A small contrastive audio-text model, trained from scratch.
Model: 11.8M parameters, encoder norm layernorm, encoder activation relu, text encoder layers 10.
Training: soap at rate 0.0014, batches of 128.
Data: trained on synthesized solo parts of chorales (CocoChorales), 39062 training examples, 20.0 epochs.
Rows from block 13 of the audio encoder, named by matrix and row number. Rows with one number belong to one attention dimension. Each number is 128 + 24 x the weight over the matrix's rms, rounded and kept within 0 to 255. All counts start at 0. Numbers have three digits each.
# q: attention query (encoder.blocks.13.attn.q.weight, 384x384), inputs 128-255
# k: attention key (encoder.blocks.13.attn.k.weight, 384x384), inputs 128-255
q.131:125122110190129091141119119122117139143086135114139130117143152133147111098145137105114137116113088150146108102174131144132131134149083131144128126164124133093123118124148117145122166120106111129090128139145130096102101130093115117131105129144105114112137125114137149107118112145133129138119127115125113116086114136143166130117122147143144119107130166117120128105125156125145100129113
q.132:165141111143117128154101097065128129102121158148134098144158112155142147129143195168088094115103113130129167083166169144112155130106126145100170124135166138102171121138165106108138091126152162095106103115110159093112136102138109143130121139112143132175115164136110082126154121135143098113102152154100153091128122175154152116144116150134141105156139179107133116144171091131163139157133
q.133:163167146110096122125142133096113167140145129103135149138143150139095124160105135138115149128166080108125140137143102113124125122114143123118134115179123130116141113118118141121160119139128139128138116130127162095120110195114130152097122101111112108152114091151148134123127139193140108107098076125153124147136128139134112164156097158138108144131150088126173113148139094094112129137094
q.134:155138113127124148170155140103117114142095106165157156106083136148109118134108158087143121178109107128139117153112133141126114134129133131108121099147138149128127155131155115184120070157125140145100191112129123151146128100153107134131111125136130128095070098106133123132127141091090130122104134111087131119114137127099124111128103142103144138151128174156132120163122170138103096124140
q.135:126178128138118155130122104137139117102120159101136155129128178105140060085149103119125110123154094108153147152135150104150136134121115120109092110099098095131118127146123116138164167105122102167143102192126135141135129158135103133144138102106094117127145143124137146164143120124152104110085142097108142116129129142140136106135108097160124131126113085166162097135118118131162086096162
q.136:124089154104131074152103128114141151114145150148087141070127108124103132109134120161097149123103112111128163169133118151137114142111138101158111140099157129088139081110152164145130134120146109126142161115091129145064133173102142163153051094142142136122121139111140126122109146130145142145120170114114126114119145116133115094170113099117120112168077130141101142143133140100088147137109
q.137:070097117137095168164127128155135142146128142143103129124134128168116156126173155142133123113106097134137114139115111115125142093209104134135103116130131136143127088115139181133103139111160118116130162184094122112104099101118142146160122116152170142100099148097123099145090187143138095089173130172110106136088178112127160106148115124144166179116086124110108151198115137147135145124143
q.138:134204087117171109126111128165123107136143144134142126156125107121150124112124121137164131133162150125153139127128131101111121172107101091111124100144158160145150122154149091148129126151136140121081162128171133112141156148132108161093111121150131127099127101140119147114133114124155134068134160144107097097137123118144127100142072143101112122138103131170136196152121105146107138163092
q.139:139157105126145158143169115149110159144114113111127145142153135126116155102158099132135115141136166122140165127145160103158125136146154116143117116084054118135119158134158091187126111126126168147085128164117096104121150134106156129156141066141099099138115152110136142136100146079136106094112116100122106115112127073101135115113144093142133162117158140127146092109137148092105103103158
q.140:140126089105132106079117123137094149171117102133163135165136121164138109127146123133110117149134121126120133170103098124125128081151126146132140136131112139140141119145142125172149147127138194157143111135103127131141122156159075147046128108104099130142130104141144161136120133112079165108155118120115112114134109126122131110135137132124092135116103129102169118108135129114103148105106
q.141:057143141112106138097119107132077168107119152135055101121107123102163134120136081109109134169117141136088090133107129153140116157130111092120162116140115135149145148135113129098102131135181124179107153118130130138186154111104142169107108072124154113143117125138122133120152098124140156132154124134102131150162154109133112156166138122104117087139090127107138140104125168081166099072114
q.142:178137139175122149108174110122113129091111140095127148103151121123077112132149149101130102132124109124142151091149136088113137142125130112161119129126127125165110070142127097116117127173184132144106137121066144125130152107123148106090133102115099133154146135164165123130171119143164133138088098105135147152103155139129123086161144081118126143155120156136112136090108151160093094120118
q.143:137087149128153103107104119111150147123135133141135103087170169159141152131118111116155138107111127079116134124134133147082130126094141117124157147112146093154155166143145150136105137151087151122151171129145105129123154146201129142066139110110154129094130129141123094099123120133135150127145105124128133149151088128125106175146119131134144098129144105111160141148131111159153131142097
q.144:121142128104165158129146100147084107159122148121114115152139113148143118132145134151151112106132152106112106091148125111133104164140160139120110153134165141132121113107121119082111153116136109125109102144115123145125159135142092066139152097131134133110128115134148156108096138153163133118093131137171115135134114125127155091110130072077152141114139133147102143141148123143080133138092
q.145:100071106152150112129093133152132130107140068132112147110125130104107137170113149154125129129113113162117138111125125104121105104086115130130150130108125120131087137103142129119136123118120134137120122150099139210144114105111136136111091118135157107103100088129146091157097080128192111098111099142127119138131121148109089089119134163141165113148142105152114155099101110125107113116113
q.146:145139144107109085147070154105103120089169099159161133143117142158094162119147148191119114139122049142127149140114121124116112111136124150121105165124134086116108129119113154139139138113140131114150154136125101132162114172108125157136099174146151097145130134122147119090122127177112114138108145129093117147091112104056155138164102186146103156141121114093104065114109118158133108136134
q.147:142138126111124157128136147137072126139126108119092118158164116117108126132131155132111142113137144183161150131099151118140169143145142147105114154146140121169144178177139115147142101140155105137111122104141117108105129140125154150121098154117132122147139079130143163109146135150133103153174110149112113170145144142122120124150125147128120170161128112159131136125132130149153101148145
q.148:131109118201124138159114125125162141166128132121105115095086122088125164164123143173125108109177110103112140128145141101138100100106150104111150130139111115142091116134139169150114136095169143139115150135096134126115098168122130114122123151145165119136129135112128110130101137132140110163105143154115145143113106153117138121129125091117104107125122125115111125144146142103147137132147
q.149:115105115129118135151148128102131153148170120132140121123086109120088148154102134140148148164150102159123146181164126165126101145104161149161157113118129149185171151104151112121136163153130133120148126112131164140125147108114150174147115125126146174089126113092119098079141128132129116118138089131144139142118138141095105123115138141116157167150167159100141132165125152115131107123066
q.150:129106158101143141151113144144121147106116140132145120100097129126146120129133146137138155164120151111133107166089111146104139164057117156126122110102113134140075160082139110146117100146099157189152137130131132125135122135154104107138154152147158113120153126128113163135145088121096131200141136108137161137142140114113125153099108140112130134109081141112108147155124118120114118175092
q.151:170161108100125118111133099092135147124123097117096155138081105143163105123113098138152107191097129141121118153164116150125112103089134111143160116119137160109114094134105080102123148149146087117106167127161090115119138155107119085152186143109137117103118111115145121147132140166140144124168105093154184072087134128113111104127135142113140085151150078129134110111153120154114150096123
q.152:117136132128140168105104127103112121172101094120145179139135140193168135108113083098101101088062132176067120075126109132141188132173137115083130140162126157172098117125113106181105133130141136134142112106133126106133144101100137131134122155100081125154138132170160115131174130099147108163112156133106153139159154159124124107133137120139102181138089098150134177119146115052094143166129
q.153:114139166116114138139090131078127095121117122144131101116133097137154189130168143108102160122148075133167138136151122094186120120166146115143136118116154131087154134105163089116156123143114158126093125143127131125140154118151132105137099112125141151137133112116095142153104134084140100081157151171138135137132148147115133156116127109138159145104160102132139141131063158121130099157101
q.154:135139137139111116115116168122155170133140157144106171118126110148170126105143095091112159102098142115110089075114106159169113141125116174147114121156135140156124106113117106120117106087092126172123131150127110129110160111139093143131124131149155082178130147162104116155097134093087141119129125145108148103149137127147159138160127153128100154125137125151136090118150150154121116162129
q.155:125124125085123118121126139096133178135118174062138159121128110146113107162165110142151158144116094098086095107181150143129140110164135122096133101134134132128110152118106126119123147125121102117117173136141122138127150102115125151109130108156126149170113112110114064104141144111111145111096132146136143161157092119104154152120134120057150108135110125109121122111078141142159132133136
k.131:154084132165139170115152144130105179109131149149136138080091114127131088078099146177121136086121135117132116173120142061108131146143127125091152099166143125141155117124135134119152124150187125147137167147094129113147119110125158140151080135134130135112105176115116128121134116102128094171153118140116099117148104148143126127145136152141113123081141088159077076099119114093143131146124
k.132:128107151126078142124111105104141113108135142135112124134152117165128120113124150112107149092114153136141144133177129165127132118149137145105156092084138121120153146117101119101158148131140163096155107142130137154111099126133170149175143123110161132157148146149080123105102134126123161118114128105132112082162152107158121131107119135099140123092117131182096130086139142161125124099108
k.133:118119107139101102113196110116121160134133112141143126150148102145127165119139127055118129171139128066109147135136078159126096129139137118135128125172121155161120129142174149137103116131142182114170169155153077141145093133137137130136110146130091147133147118077141114162127145169117131173152135143096182098112105131104129161128102142117135122131094138103119136135124085196113138140106
k.134:118112121134092141138159101119139121099145132122129163142120084113133133123124120125127160128123136096129131104137112153149120161112149115117072143111138118147104123134104129158123133129102088145180165155112130153152136102135172116178121162069135129128103133135157132087109122077099174111106178123144173135102109135138143125118122174151182109117147145149088084106131119156101089126161
k.135:120134149103149156157097152128114190101144089139116105116135109172133164093131160117136114132144140113115170169109120101120134135123167124134124123126137113120141090120175127127151129112148123113131097118105122110142142154135142108144144127111096137140118134114145139134135101192087149119108130177161113121137118136158153167152167109121100159118107126133133044111149107111141115159149
k.136:108168090140125131162121119117157138157099186139150145134152140104125119193089108096124112098104088075092154134138156130120112127142046111152092153142101166118171145085132156129085094139140089155148127114133169110132080137122113140141108107126118118143125154124115114161151108084154125118150125118117107117141136093138075121114116139119121131151123107159122114133142099129165115147227
k.137:140134105103144158163143138121165149123100112089148089162127145103109147137124126138114164097095137121114140160117131150172142177159125042109107150211114144128154114112141094137138131096139122098141081106122146147158105144150132115116097121109106094156156161117129155131140120106133117168084101100123106108130153115149119139114109100152107112105128148121121118109096130125148161093182
k.138:125179145101110170139102130096114099139137133121127144147078106104146122148113094125093116155195136149124143150115146096159157184093113109202121093131134180155107128143125190097124179150147116159116135113147142110142139156129145135120112132126135105066152116121111120082144108156109110184091123118134145116122111104095106143152148155113133140143108140137146123134156130094117133135134
k.139:129094158090163101119137071119156138110113131124120144155142147136103140104162118128119113096100138146087143121100142133118119129095131104134151137140157147166110151120149110114155125106155132147164105092110071160122108134147101140150108102118101159150144134133112162161166131143106117096111099133091108131126153114147133125133169154156098130090137191151151126118135096142122129138092
k.140:172131124092154058125167141138112074105181134200124130101125101101060128121119109122095104133086113090138089112121120115106101144134127124118148108170192133174097101133158118144153144106145122135127097123123135131097085075148098153111098152106107150118123098167137144105109144117099094145109163160099158149075096124131129127126117133132142115099107118140130130163135118092094128148147
k.141:131153098165105147092109142146167135157109101091164126087121136147103150133095101137148139121093130140068117121101152135114162159086145107125168114138130119127123105154127128193093114166144108132186111151107108166111136123138098137094165187134144090157095122071088097166102148139118092155102115121121141101148110126148131118093096126125131163158122112174096164151114122125158111144104
k.142:127128087204146152123145148119157137161075134096078122118124100171114148113095150133149133108091134186076120123130153137105102111110113125162145134126118139121121138128139099105109170164175143132165125137128110160129141119191129108102184130129133152118118134102124163137108093156102120151103141101132119157118116127083120144086125103150103140133141134200155115140149127130144155116135
k.143:128165129150136080122142110152107124115110158127167151105129145137110147128145098143135148136101088128119133117167144096132114114138114130140140116126133153152119088106125127126115128136132102159122143126157117118127131160144180147160093148160131140117129111110121109118103121161083101157143126116087155131121101167145124139095106123123094143152115142114147149156114128087129090153123
k.144:122129125165121140150118086136102130116116110140080106130142172158142092134138130160135138130146147138128152133135100118116143157164100103122094140172186176143086115118125132118115120167112106171123151169101132107127121103096150115077124156098125128092109160099143132143169115097079108113126134099120132147113090124083099133142144162151097128156154123110125137124139163095087147157124
k.145:116174148172132123098129122126140131116148103179160135092123097113117143113130130157126114108102154163128148127153145078091112107142131140145151134117131154117083125120115109160081118139091136163106121142106119123143114121112150118119129131095113139218137130145136095130124147137147144091085121117126139120139125128127092153095086154142114104158130147168110133111070111099096124097125
k.146:111141135135154118124130108072137113099182141106118131137127134114097113151118118116112160138073104181140161162139137117088143120123125152122115124106158120104140130134142124102131148079141127177110165096126161100111099156139148128145169150104154108131150109134096143131139141137098163084130147119143169105141150126152146112136130104125147147122151135150114113125129133059150160098097
k.147:089153119104084146175096149091125172123176107091133152149115123119165137139132124175143147105127137151143108124132096160097134162121185098108082100099150142128106151138142143118125129127096134118105102103147103135139163128137124150120139174149153148135148123119140148116120125135101176136142152122149177114126122111090144147104093128117172101149107132108169096161111127090140122116111
k.148:142126147113130136156124126116141148129156110113097083143129131120161116101158159146139153136153147111092151112100153111161139139114096159119117137124124127147172160114158132150132111096142143162151184149120160141132100157080143127122126089134091110113142148112113110096174172119160148133131142140074104133131125099110144113168122147131124133144110112119113127144128148114119126121155
k.149:106097140148148137087141190159103143183099120131163177122114121120141111126107127102125109122074091091117115149103113108166106131132117093122109070111150175131120125089120130127114135146111156101171151126133130179155158171154153129141159123138147123120119120130105127088185142155147064133084138101135095145126185114168132129150106193101142157087111148084186123117080125125115117154104
k.150:098085135122160140177115134137170085134154154161120097125092140106150145177111099091117098174168089084127119124129097152122128118078099159141096121108143125175118135137111140135134117062100105101105132148171138160101092108091145127156105150113139086130128096134119175112157112125192110186106162129118144101158113105141119115126093104097169135096152113091109150095141156161165116083128
k.151:138159127095183113110158131103149159160108111129091121121145136058128137109152124102143140184142140123144128120128095102107136157083135119155144140105116108150132144131155135135129113142152138094138126138144081115115102088139129116156108143145189128139097109148162148108132102148086137140115108092131130064092140091110160175130101144157122153163125094133114093080118082098112135129118
k.152:131131096110130124138090111167162131128130149157086093152118140149111133174108159129097186137136143166123105139178151107095169161182127138147128127160150181149161123138105113155133119153088102167119153126103118139122168086141107162139207131095080121126171148162151081173152133154135149144101105129086129117139140105133132154127146138120099102177145126105133168110123154165097161134117
k.153:108127116157161131155172130082142095156143139076194161102093129157149136148097086167125152133111131098136152125108141148136135170136150115138119086132105114148147127125162103097116141130162114109136119144127164121118080150119140134130158102117124114166141165152112145138158088144110151116104103119105107133132114137120171141126160102136170119119163122160119134112105144094107170106127
k.154:115151132131092126119110137137152124125144130136132104108138144135128097156168153090139130143166141140140093084088120127112153105121120149141124096094110111162157098157152135078149096089127115132132163148136136101150154127121127100185137088120127133126174125141167146132112132113126156095126144085113182116149156107134095121122070126114138144158063133090130117134150093122110118125124
k.155:162105095152109105147133103108125166103129133145125137135124094101147151107083145117164127159093079139116131137141174134134137096104129116063145135145092083114122152123139112153106120126140150115146099117134125166105145180135145171140164131111090097129151140091114121098119120136116137118093110091118129119122142122121134092077140122142133089127154104139115185153081134101104130111116