config.yaml
model: "contrastive audio-text model"
dataset: "synthesized solo parts of chorales (CocoChorales)"
train_examples: 39062
n_mels: 64
hop_length: 320
input: "log_mel"
spec_augment: true
win_length: 400
tokenizer: "word"
vocab_size: 56
loss: "softmax"
embed_dim: 256
encoder_arch: "coatnet"
encoder_norm: "layernorm"
encoder_norm_position: "pre"
encoder_activation: "relu"
encoder_mlp_ratio: 3
encoder_head_dim: 64
encoder_fused_qkv: false
encoder_qk_norm: false
encoder_parallel_block: false
encoder_inner_norm: false
encoder_patch_size: [4, 4]
encoder_conv_stem: false
encoder_depths: [4, 8, 4]
encoder_widths: [96, 192, 384]
text_encoder_causal: false
text_encoder_width: 128
text_encoder_layers: 10
text_encoder_norm: "layernorm"
text_encoder_norm_position: "pre"
text_encoder_activation: "gelu_tanh"
text_encoder_mlp_ratio: 4
text_encoder_head_dim: 64
text_encoder_fused_qkv: true
text_encoder_bias: "all"
text_encoder_qk_norm: true
text_encoder_layer_scale_init: 1.0
text_encoder_parallel_block: false
text_encoder_inner_norm: false
text_encoder_positions: "rope"
init: "kaiming_normal"
residual_init: "scaled_by_depth"
optimizer: "soap"
beta2: 0.95
learning_rate: 0.0014
beta1: 0.95
shampoo_beta: 0.95
eps: 1e-08
precondition_frequency: 32
max_precond_dim: 1024
one_sided: false
adamw_lr_other_params: 0.0015
ema_decay: 0.99
max_steps: 6100
batch_size: 128
epochs: 20.0
lr_schedule: "poly"
final_lr_fraction: 0
warmup_steps: 1220
weight_decay: 0.2
adamw_weight_decay_other_params: 0.05
Rows from block 11 of the audio encoder, named by matrix and row number. Each number is 500 + 40 x the weight over its row's rms, rounded and kept within 0 to 999. All counts start at 0. Numbers have three digits each. After the name is the row's rms in percent of the matrix's.
# convs0: expand pointwise conv (encoder.blocks.11.convs.0.weight, 768x192x1x1), inputs 96-191
convs0.619 102:510478521481471532504569454509480465508484548421485548534491539425517547535504482422422500557531486442506520543517499505550491551536540452459511456470513532477488552372525523467538512455558506551529500445497430375503517561469487421556453464499441486425478473484498568487493529498517569507
convs0.620 110:561530563451532551494467508481483449474547442523486568466543514450443555472468467498511454495551513509543519489554442527499436552481537556499487510458524437494467543557486461529499511466516495452555514463538534536503564484452530438505539434437502533488452528469482504510471536557518458481
convs0.621 106:500422526469411501532477519507544443524567475430446515503446527495512480523485526596493479480512476490459495495556563513501452496453499499514543461443569517490440437523458480520534558475504493555481429489512611449530534517539497437520451497518500487529482532451475447512491474447554424471
convs0.622 102:514512496524515533514518475506434491542445490533506466483523547466499463479493503492447391495468498530484535433400542516550541512514457540508536571509541534521486497506528524553533554476492522508502456551512512452461494518464537521510532454496552473507512418489478502473453429472566522391
convs0.623 091:543515427436468456539498528515517490450513470510448571484425569447493485529519479477523583463542481524491448476511528509478468464518456571495493462545495550417496397422492459451584542502584502472537533555477477561456447451513496488473547502497493529474485453503462451535457467497543542457
convs0.624 093:526500499599533462519550561543508507450493537474489494514474558500487483510500468500548508504494522493459486432539578460459470503539482546479470487494529519496506528509538459517525544505514539449517380498459522542491482498486514434541511517512508471484514512514527505511474411482493537533
convs0.625 094:467487427552571488554475532438471522556528457512588451443464448428466489542469457481580479458463494560523534559473495450446443488463480422409498522515498489541508517475503502480580478482502544520508568489558558593510535507480535546500530521436509492505472486544496525497461627442489447506
convs0.626 107:509515523574489531535498504473515557433477526518548550553552533523489562486390565499538475431414543424497478481444526469506479566502498528406448488542496495497519511484528529457436454503514474493529516521463512474497465541493477481508512480498528571579558524524535473526504586571531502494
convs0.627 099:460482564490512503492508448472446461484431467511418471482550481517548546500462530497486503484461467492457507506506543493467524440529548480498520502561491558515462443472484529448536492510368544465549513481479468513391447446475422522594455561478511541438520501484449512473457552477566536532
convs0.628 098:526475466446504513536518512496467486481496420550517497492518562522563518517488516518550510503553543506478478504497472474497499550490524469537550534520495516547498495490486472536491495474468557534462521592499541456464475540448578505445527498471571481447552442572520499488517545534494481472
convs0.629 102:513521429604595516449451485552536460493487498582542503485555408520497530500458542500496526486525416463415495465522510498503475497492528522503456553569541499480441497553505501537513500482495477456496546477469459515491461399448522443551457577434537465480457474495556501482473536433499512509
convs0.630 097:472485515530512514541478552443555484464470508477484508473553478524613533448444523501492466545499478509492448450564485504486493443424559451440492500443485536493503492538543511505538526444461537499609457510483501520459545475479501477527477528511511473479479521490457572469524489478577531485
convs0.631 107:493434507578567543541469534467471507542494534494501473476501437499513470570522498508468572523431536468471539493495445469522462526518509549476491432489460523472477478559553507449461496525481513517457509464552550530463515495526481536431530535460421481489532503511510578491493524541534539467
convs0.632 100:573498484461459504512495462526534529466589433529428473506463525504546473391565504555465507487485490507528352478475458524561612513524505484537444527507496495482473488492481588566564475469471492504478436464496449480522479516553470458423464497503522503494498456521454423502514521480434502534
convs0.633 110:537448472483550537547592461473516494487501509429516469508478496527435560461487517522504533554552491551473527499541480498476511564507496509480556403515494465516486508457546444568533478462509469459536519535503505529518512520474470528522504501473545445476524520535473554458572572512496495578
convs0.634 099:511506520555550473514457492530479491569515518482481498491464531506461501539530522530516518487420485530484488507443460479557452522572543501385528528537549578554463575536468473451535420448507507467495460450449547498436484454494531533482537466480505475546594471520477478459557529507518504464
convs0.635 095:468488471472532401538508521486555463515528561483527508531414494437511486564472507531531544472516471530506531551512505526477535505422451544525546490478531499472539513570521494507473494459472527527467485530520452565576482485536483502485531537470483521492542546528585451482513463511511514512
convs0.636 110:421483596461484538478483473495523490461559499466521506469540518501489434527451544536478477511513509444534501482551502518527520479519461425565460500505528503475526564507428436492485471495500445512468581496476491486460470512429462465521452468553543515447465501512540523479527437427503544573
convs0.637 094:470368464542516525468552459464445470410469457529497520489456425467544492550501436562472495530511512472490463453401512576488463585503481583503502521446538493491463437419529490485436442517556577608506558546483532486524502472525530537500507476493520435526523486493539405512502487519462518519
convs0.638 102:503527426514476539537578505578505515505475504534517534536452477524423472492533462507473450533537523460542479477536495558480483474487503492531450495518425496493510467447492472453442512542562497517463451632517479448433565527508489529601502516457435450436506524511571489462481508440472535545
convs0.639 104:482544460536468503541515474461577523526476549486492390503535507468465495480516520462563472385490541479497554455527495501545501490507502470500570529537546477536470544571547497503540508541493506528490492492487538461477505489537620450429499495526477471532445518535485551435486504512505514465
convs0.640 099:493464496562563452501539449533563415531410567483583498453435496498544510481523535461406514430533534495482495481489466551436557560538454540484472469490479420540486522478468488526557523473576495488466513444555607419512523507491525452492577535458502524503540496542463408418468510504526534463
convs0.641 103:497560554511469456555505500512532505516492510504447540509533430478432473462612517516453431458543564530497432504504539511484522462501449517505473444468555546516518522523517522506491481480539542487517495478571447591422492422434470469544514492475450512501484521457474467484513539535485506491