config.toml
model = "contrastive audio-text model"
dataset = "synthesized solo parts of chorales (CocoChorales)"
train_examples = 39062
n_mels = 64
hop_length = 320
input = "log_mel"
spec_augment = true
win_length = 400
tokenizer = "word"
vocab_size = 56
loss = "softmax"
embed_dim = 256
encoder_arch = "coatnet"
encoder_norm = "layernorm"
encoder_norm_position = "pre"
encoder_activation = "relu"
encoder_mlp_ratio = 3
encoder_head_dim = 64
encoder_fused_qkv = false
encoder_qk_norm = false
encoder_parallel_block = false
encoder_inner_norm = false
encoder_patch_size = [4, 4]
encoder_conv_stem = false
encoder_depths = [4, 8, 4]
encoder_widths = [96, 192, 384]
text_encoder_causal = false
text_encoder_width = 128
text_encoder_layers = 10
text_encoder_norm = "layernorm"
text_encoder_norm_position = "pre"
text_encoder_activation = "gelu_tanh"
text_encoder_mlp_ratio = 4
text_encoder_head_dim = 64
text_encoder_fused_qkv = true
text_encoder_bias = "all"
text_encoder_qk_norm = true
text_encoder_layer_scale_init = 1.0
text_encoder_parallel_block = false
text_encoder_inner_norm = false
text_encoder_positions = "rope"
init = "kaiming_normal"
residual_init = "scaled_by_depth"
optimizer = "soap"
beta2 = 0.95
lr = 0.0014
beta1 = 0.95
shampoo_beta = 0.95
eps = 1e-08
precondition_frequency = 32
max_precond_dim = 1024
one_sided = false
adamw_lr_other_params = 0.0015
ema_decay = 0.99
steps = 6100
batch_size = 128
epochs = 20.0
lr_schedule = "poly"
final_lr_fraction = 0
warmup_steps = 1220
weight_decay = 0.2
adamw_weight_decay_other_params = 0.05
Rows from block 4 of the audio encoder, named by matrix and row number. Each number is 128 + 32 x the weight over its row's rms, rounded and kept within 0 to 255. All counts start at 0. Numbers have three digits each. After the name is the row's rms in percent of the matrix's.
# fc1: squeeze-excite reduce (encoder.blocks.4.se.fc1.weight, 48x768), inputs 512-575
fc1.0 114:148136117095174183074122153113156092118097138167100153100096131153149191161112180125113106138152102085157129118132116132124143110124117132133138164153181054204187109100140063092122133083144096
fc1.1 109:114196128106104169094161119173174174114172109144099123184129088108112028150135125151114184114183116120122090123094111118151095106102156139130142141071106176106134150134116192135120170117140139
fc1.2 086:085208118143102067114120181069152131104057147178206090135115122138131095102152172135136063133176155054134136071107172168075141101145138145112110124155167130152079127082082161093054120111125055
fc1.3 108:064217168151110138097171148127148146085162141163068158150059090132154131156152078139110132103117119101111114141177174120094101069126142113105114112140152188125077177104080059151163166068141119
fc1.4 118:101126075135140124160103127130111131087127112100184076131106106112153132131144087102119125133162151118151098143089108131148131150157116106068155149130119174182101145213170123091179172175133105
fc1.5 100:148150122136135123167114127151149130073124109157062120102103140156117096152122141148101130152170104095100151089098077092079156096132108183154079150113136115166214160146143143140132143099156069
fc1.6 090:110191150115110124127136131053175068114125152151132096104108143129123133096162188131120152177085122115146118136191149166149191159104157073090133137139138139135159166109103117113110125169113063
fc1.7 107:164115119178084097110163134101097115151139103119147140096091109089173134166180120135127168086145139145169144115124083165044124107139110115054157103148128150173051159152203121147085162068125118
fc1.8 110:099201168130096115108093103125135128096149118114000099163055175126173134177122128098144150111155185100129143098114113161147136129133135116137128107185143097090166198103173179071160112155149200
fc1.9 099:151118170162132074075161120118131158146144109148198159136102187116101155127160181132109192113139156108110142204168108171145124155098127151105141127173169085111107160078113140155094122151112166
fc1.10 093:117132101164104069128134141136123217129133141191211109169144085127122137130161158137141167132115109106125110062128165155139126118108137146137166113172125147105132118138103166132135075065157088
fc1.11 099:146161173070119120099149146108080141163142133157210107131158136117113148119137169114159191076143167105200109096097102169093160154093102167103120117114125095149189105164108120147116066139161118
fc1.12 109:093079164128135119119133147079128126164132098130189092053127135171128120104124179143038149140149117109116131089137145088113098164044180129167122147128169153084139094138113115127140207123137128
fc1.13 101:114078171123082131110112124118165128159148078136133148097142138108098177163126133170105133092115106042159160114096110158067129201167125130077062089108099118098096144089114093104142183151143141
fc1.14 092:135101128088202115141135096162121092150147098073175079068118115100076151168095141041198082169132138083111164097081095165161109134105108136080168114129154145186114098143156210119142097138150137
fc1.15 106:113079115132125103148164179128082142118073168070074094120121127159119148147146045114107126143162155156122125118160156110084114129155162117106111178102176119092167168166128107152167105180159174
fc1.16 096:072099132121140082113091124143109137163141097092115142076109175159138047127146171135128123119133136158185109125141085124107100210133156090106106100114173122152101155179144133126142130155121163
fc1.17 099:138112120138124111137087168167140136099169123214110143102146150128127196152142108199138101156159110197109100090121115141145165125117160127105108148063144142123130085147126092100102142106176119
fc1.18 104:181110064131132065096131193165145076121109072135097131141147138096107115094173123072113117160170070101186082084133142179107126136138165086129169114174134116119044168131166100137131142132116147
fc1.19 093:102141144079087131146143161123144160126142134123120112093110131144119112124143096110125155123175128100196081142079114156157154082099113101118122118194228158193119174074067078112081153106134101
fc1.20 106:138178121152157100107125094142213043087143101152148100092112116135126146162155100106129098115137124113071103135125109146173108145116152129082109125184138181217048158098112135169165095111138174
fc1.21 098:096154152161086112160152084108092042129088100113110113137120140156113116165148166109099095103111145096118188145114175138164131146140113114151125074132150079095135121092181189130129145095166140
fc1.22 108:115149118146108139133100110160169112139170090102099075099135102131170227064106122115092134156112161128091128185127166170093141132137139120162154184134124162139113150115123109170161126112137148
fc1.23 110:123085080137144161123122105150083140090112124114152101208107108131174118128122155079103097140107121125125134068160135138146154126153119122104146125139116203116167103127122132111119104153129196
fc1.24 115:145096150107148096137181120107158104184144158162115157132148078128130178107163164147068132063118151136122124122077136174138101128143091124120186119139132057102148139080068193146127087088129113
fc1.25 100:123130092142173129133053142109144132107164135142190102102160113070120159156109084162106098085117109103135103116108139169141130116134143106135139085151118119117122118071124156126137221171173150
fc1.26 110:111062102167171118163122168126097185151132108113044174147106088136143111125114179110121153123128136061171108167156158100131180095113146099146169119125147100105141177138094098125150140095137147
fc1.27 104:165143115125073126158187142157096131114148008121108148134131141120153095172137146160151091143136176140111163098166103135135076136127106133086131160178171130146099153094086037138098224106126160
fc1.28 102:094079132147125128126107148126083177172124153104150093092146134172144154168176144182109128159144090130099152136110175078164131146119115155142108143123093151148144119089135136104101128092158170
fc1.29 108:133118138079140087101129147118132178179135149180127149116124129109098151155148123160098182083110135077156156133036106111086123176161131150179129137159157097120110133161115124103114128175172143
fc1.30 091:104177087117185124108122136048130127165168140161181068150112158162124134094093067116113148161101116187101141143096070146120117136120144127121126085074098189101125170149115194117156169145086146
fc1.31 102:119120132108134111116155057150145120114121156084076115064103113104120114101122181130130183200128128154107102179105096100094138082167099138162155122133125174114070150143090150140136178149100158
fc1.32 072:102080174125105093112140171118130140142150057125111125155122069155112159108127122107111142154154174115126141078138152143102140090106153137070121087122071105065083185110129129140081028076135136
fc1.33 099:140135109104122154173174091147053100101113102123115116126095151105202124163164160165130089121126142133085091165049150143160091114139119149097132088127135052149123086089108124141091069174112138
fc1.34 099:171092156105175135194066123133105130122152142119129101087130109159142164113133116099139180134128173113119107080156141144188129139143051137162143082112137106150170120159124174125130147166114208
fc1.35 088:071073135133074093105137140184047112125115074127128088078108128142163063112118151148188131134133109106149133090119112130094141079137104162134110132166140089087140159120140118113110168141073153
fc1.36 104:205166119083164149106108121105116146135131122084204099095150103155088029109108127145108142121159129097092128125169168095145105165078190097152131145152117148142163127153106165129166139115091121
fc1.37 092:122124114134105106139158080121129115135135137108150134113147113199097139109100106089144137157119143144128109119143148152126129148160109133090123141109074110139170139099079147135122093108119135
fc1.38 076:136082098158170180116111112248137160118135097096135137115108143184115107127138168093094082156115157118216107155117105105116126107123123084148134105098080155137174105126144122142142118148138177
fc1.39 068:139126055115123155139153088145103141150119112124180159118117080137098052132095127140158090118177138132095126071115154076119077140128157169145111147148180212172103165128094098117156097142089184
fc1.40 117:127175110131151136169121118091142136120079087155097118150176081112154034149144176131106111116033163148048166090153097117176123127116107115137085101090111182178065140101128120170084111077130136
fc1.41 076:056091081068168133135098060118079121165145104108134104088074150174157123100079127115098171147126097169179119104143166145117078144134153144173129146111064151160184127163143080167138077104157123
fc1.42 071:174147063099110168135103177079171148148157079124152131103065102131128109103112126127171094139108091193059196132152052142123152139177120083118121118146102104168115172186116126146121174096139143
fc1.43 106:065140127122142106130109152173148108103150163126132134101092124034133064156143125085171165125163152081171132078099107150169135136137116153109143134193162152132050206139111089083154085164171247
fc1.44 103:174186084090110161153140106153077117109127067085063093131122149116064170179152150132142130094088126114102168135139162138122117187126088081125090175172112105112134085127177144132127172140131155
fc1.45 094:131125093119160101124119110146143097148096155116168111092076079095144174102086111131129134113141173121124086082152098158174114110124142111145119092185157113115115123125130122131153156147125149
fc1.46 105:117178196147147128116122097111111100127155163136231128102156126136111195108093112130134115146100110145119144069151125126122135146151120109117136167082139203155105096173102153095132138086109185
fc1.47 109:116098122159096082104130050113151149111120114140076118105108116122142135137105131125190082133122099163154115140127162142123158094144108155121132105096175106156147130094167146122149116106142111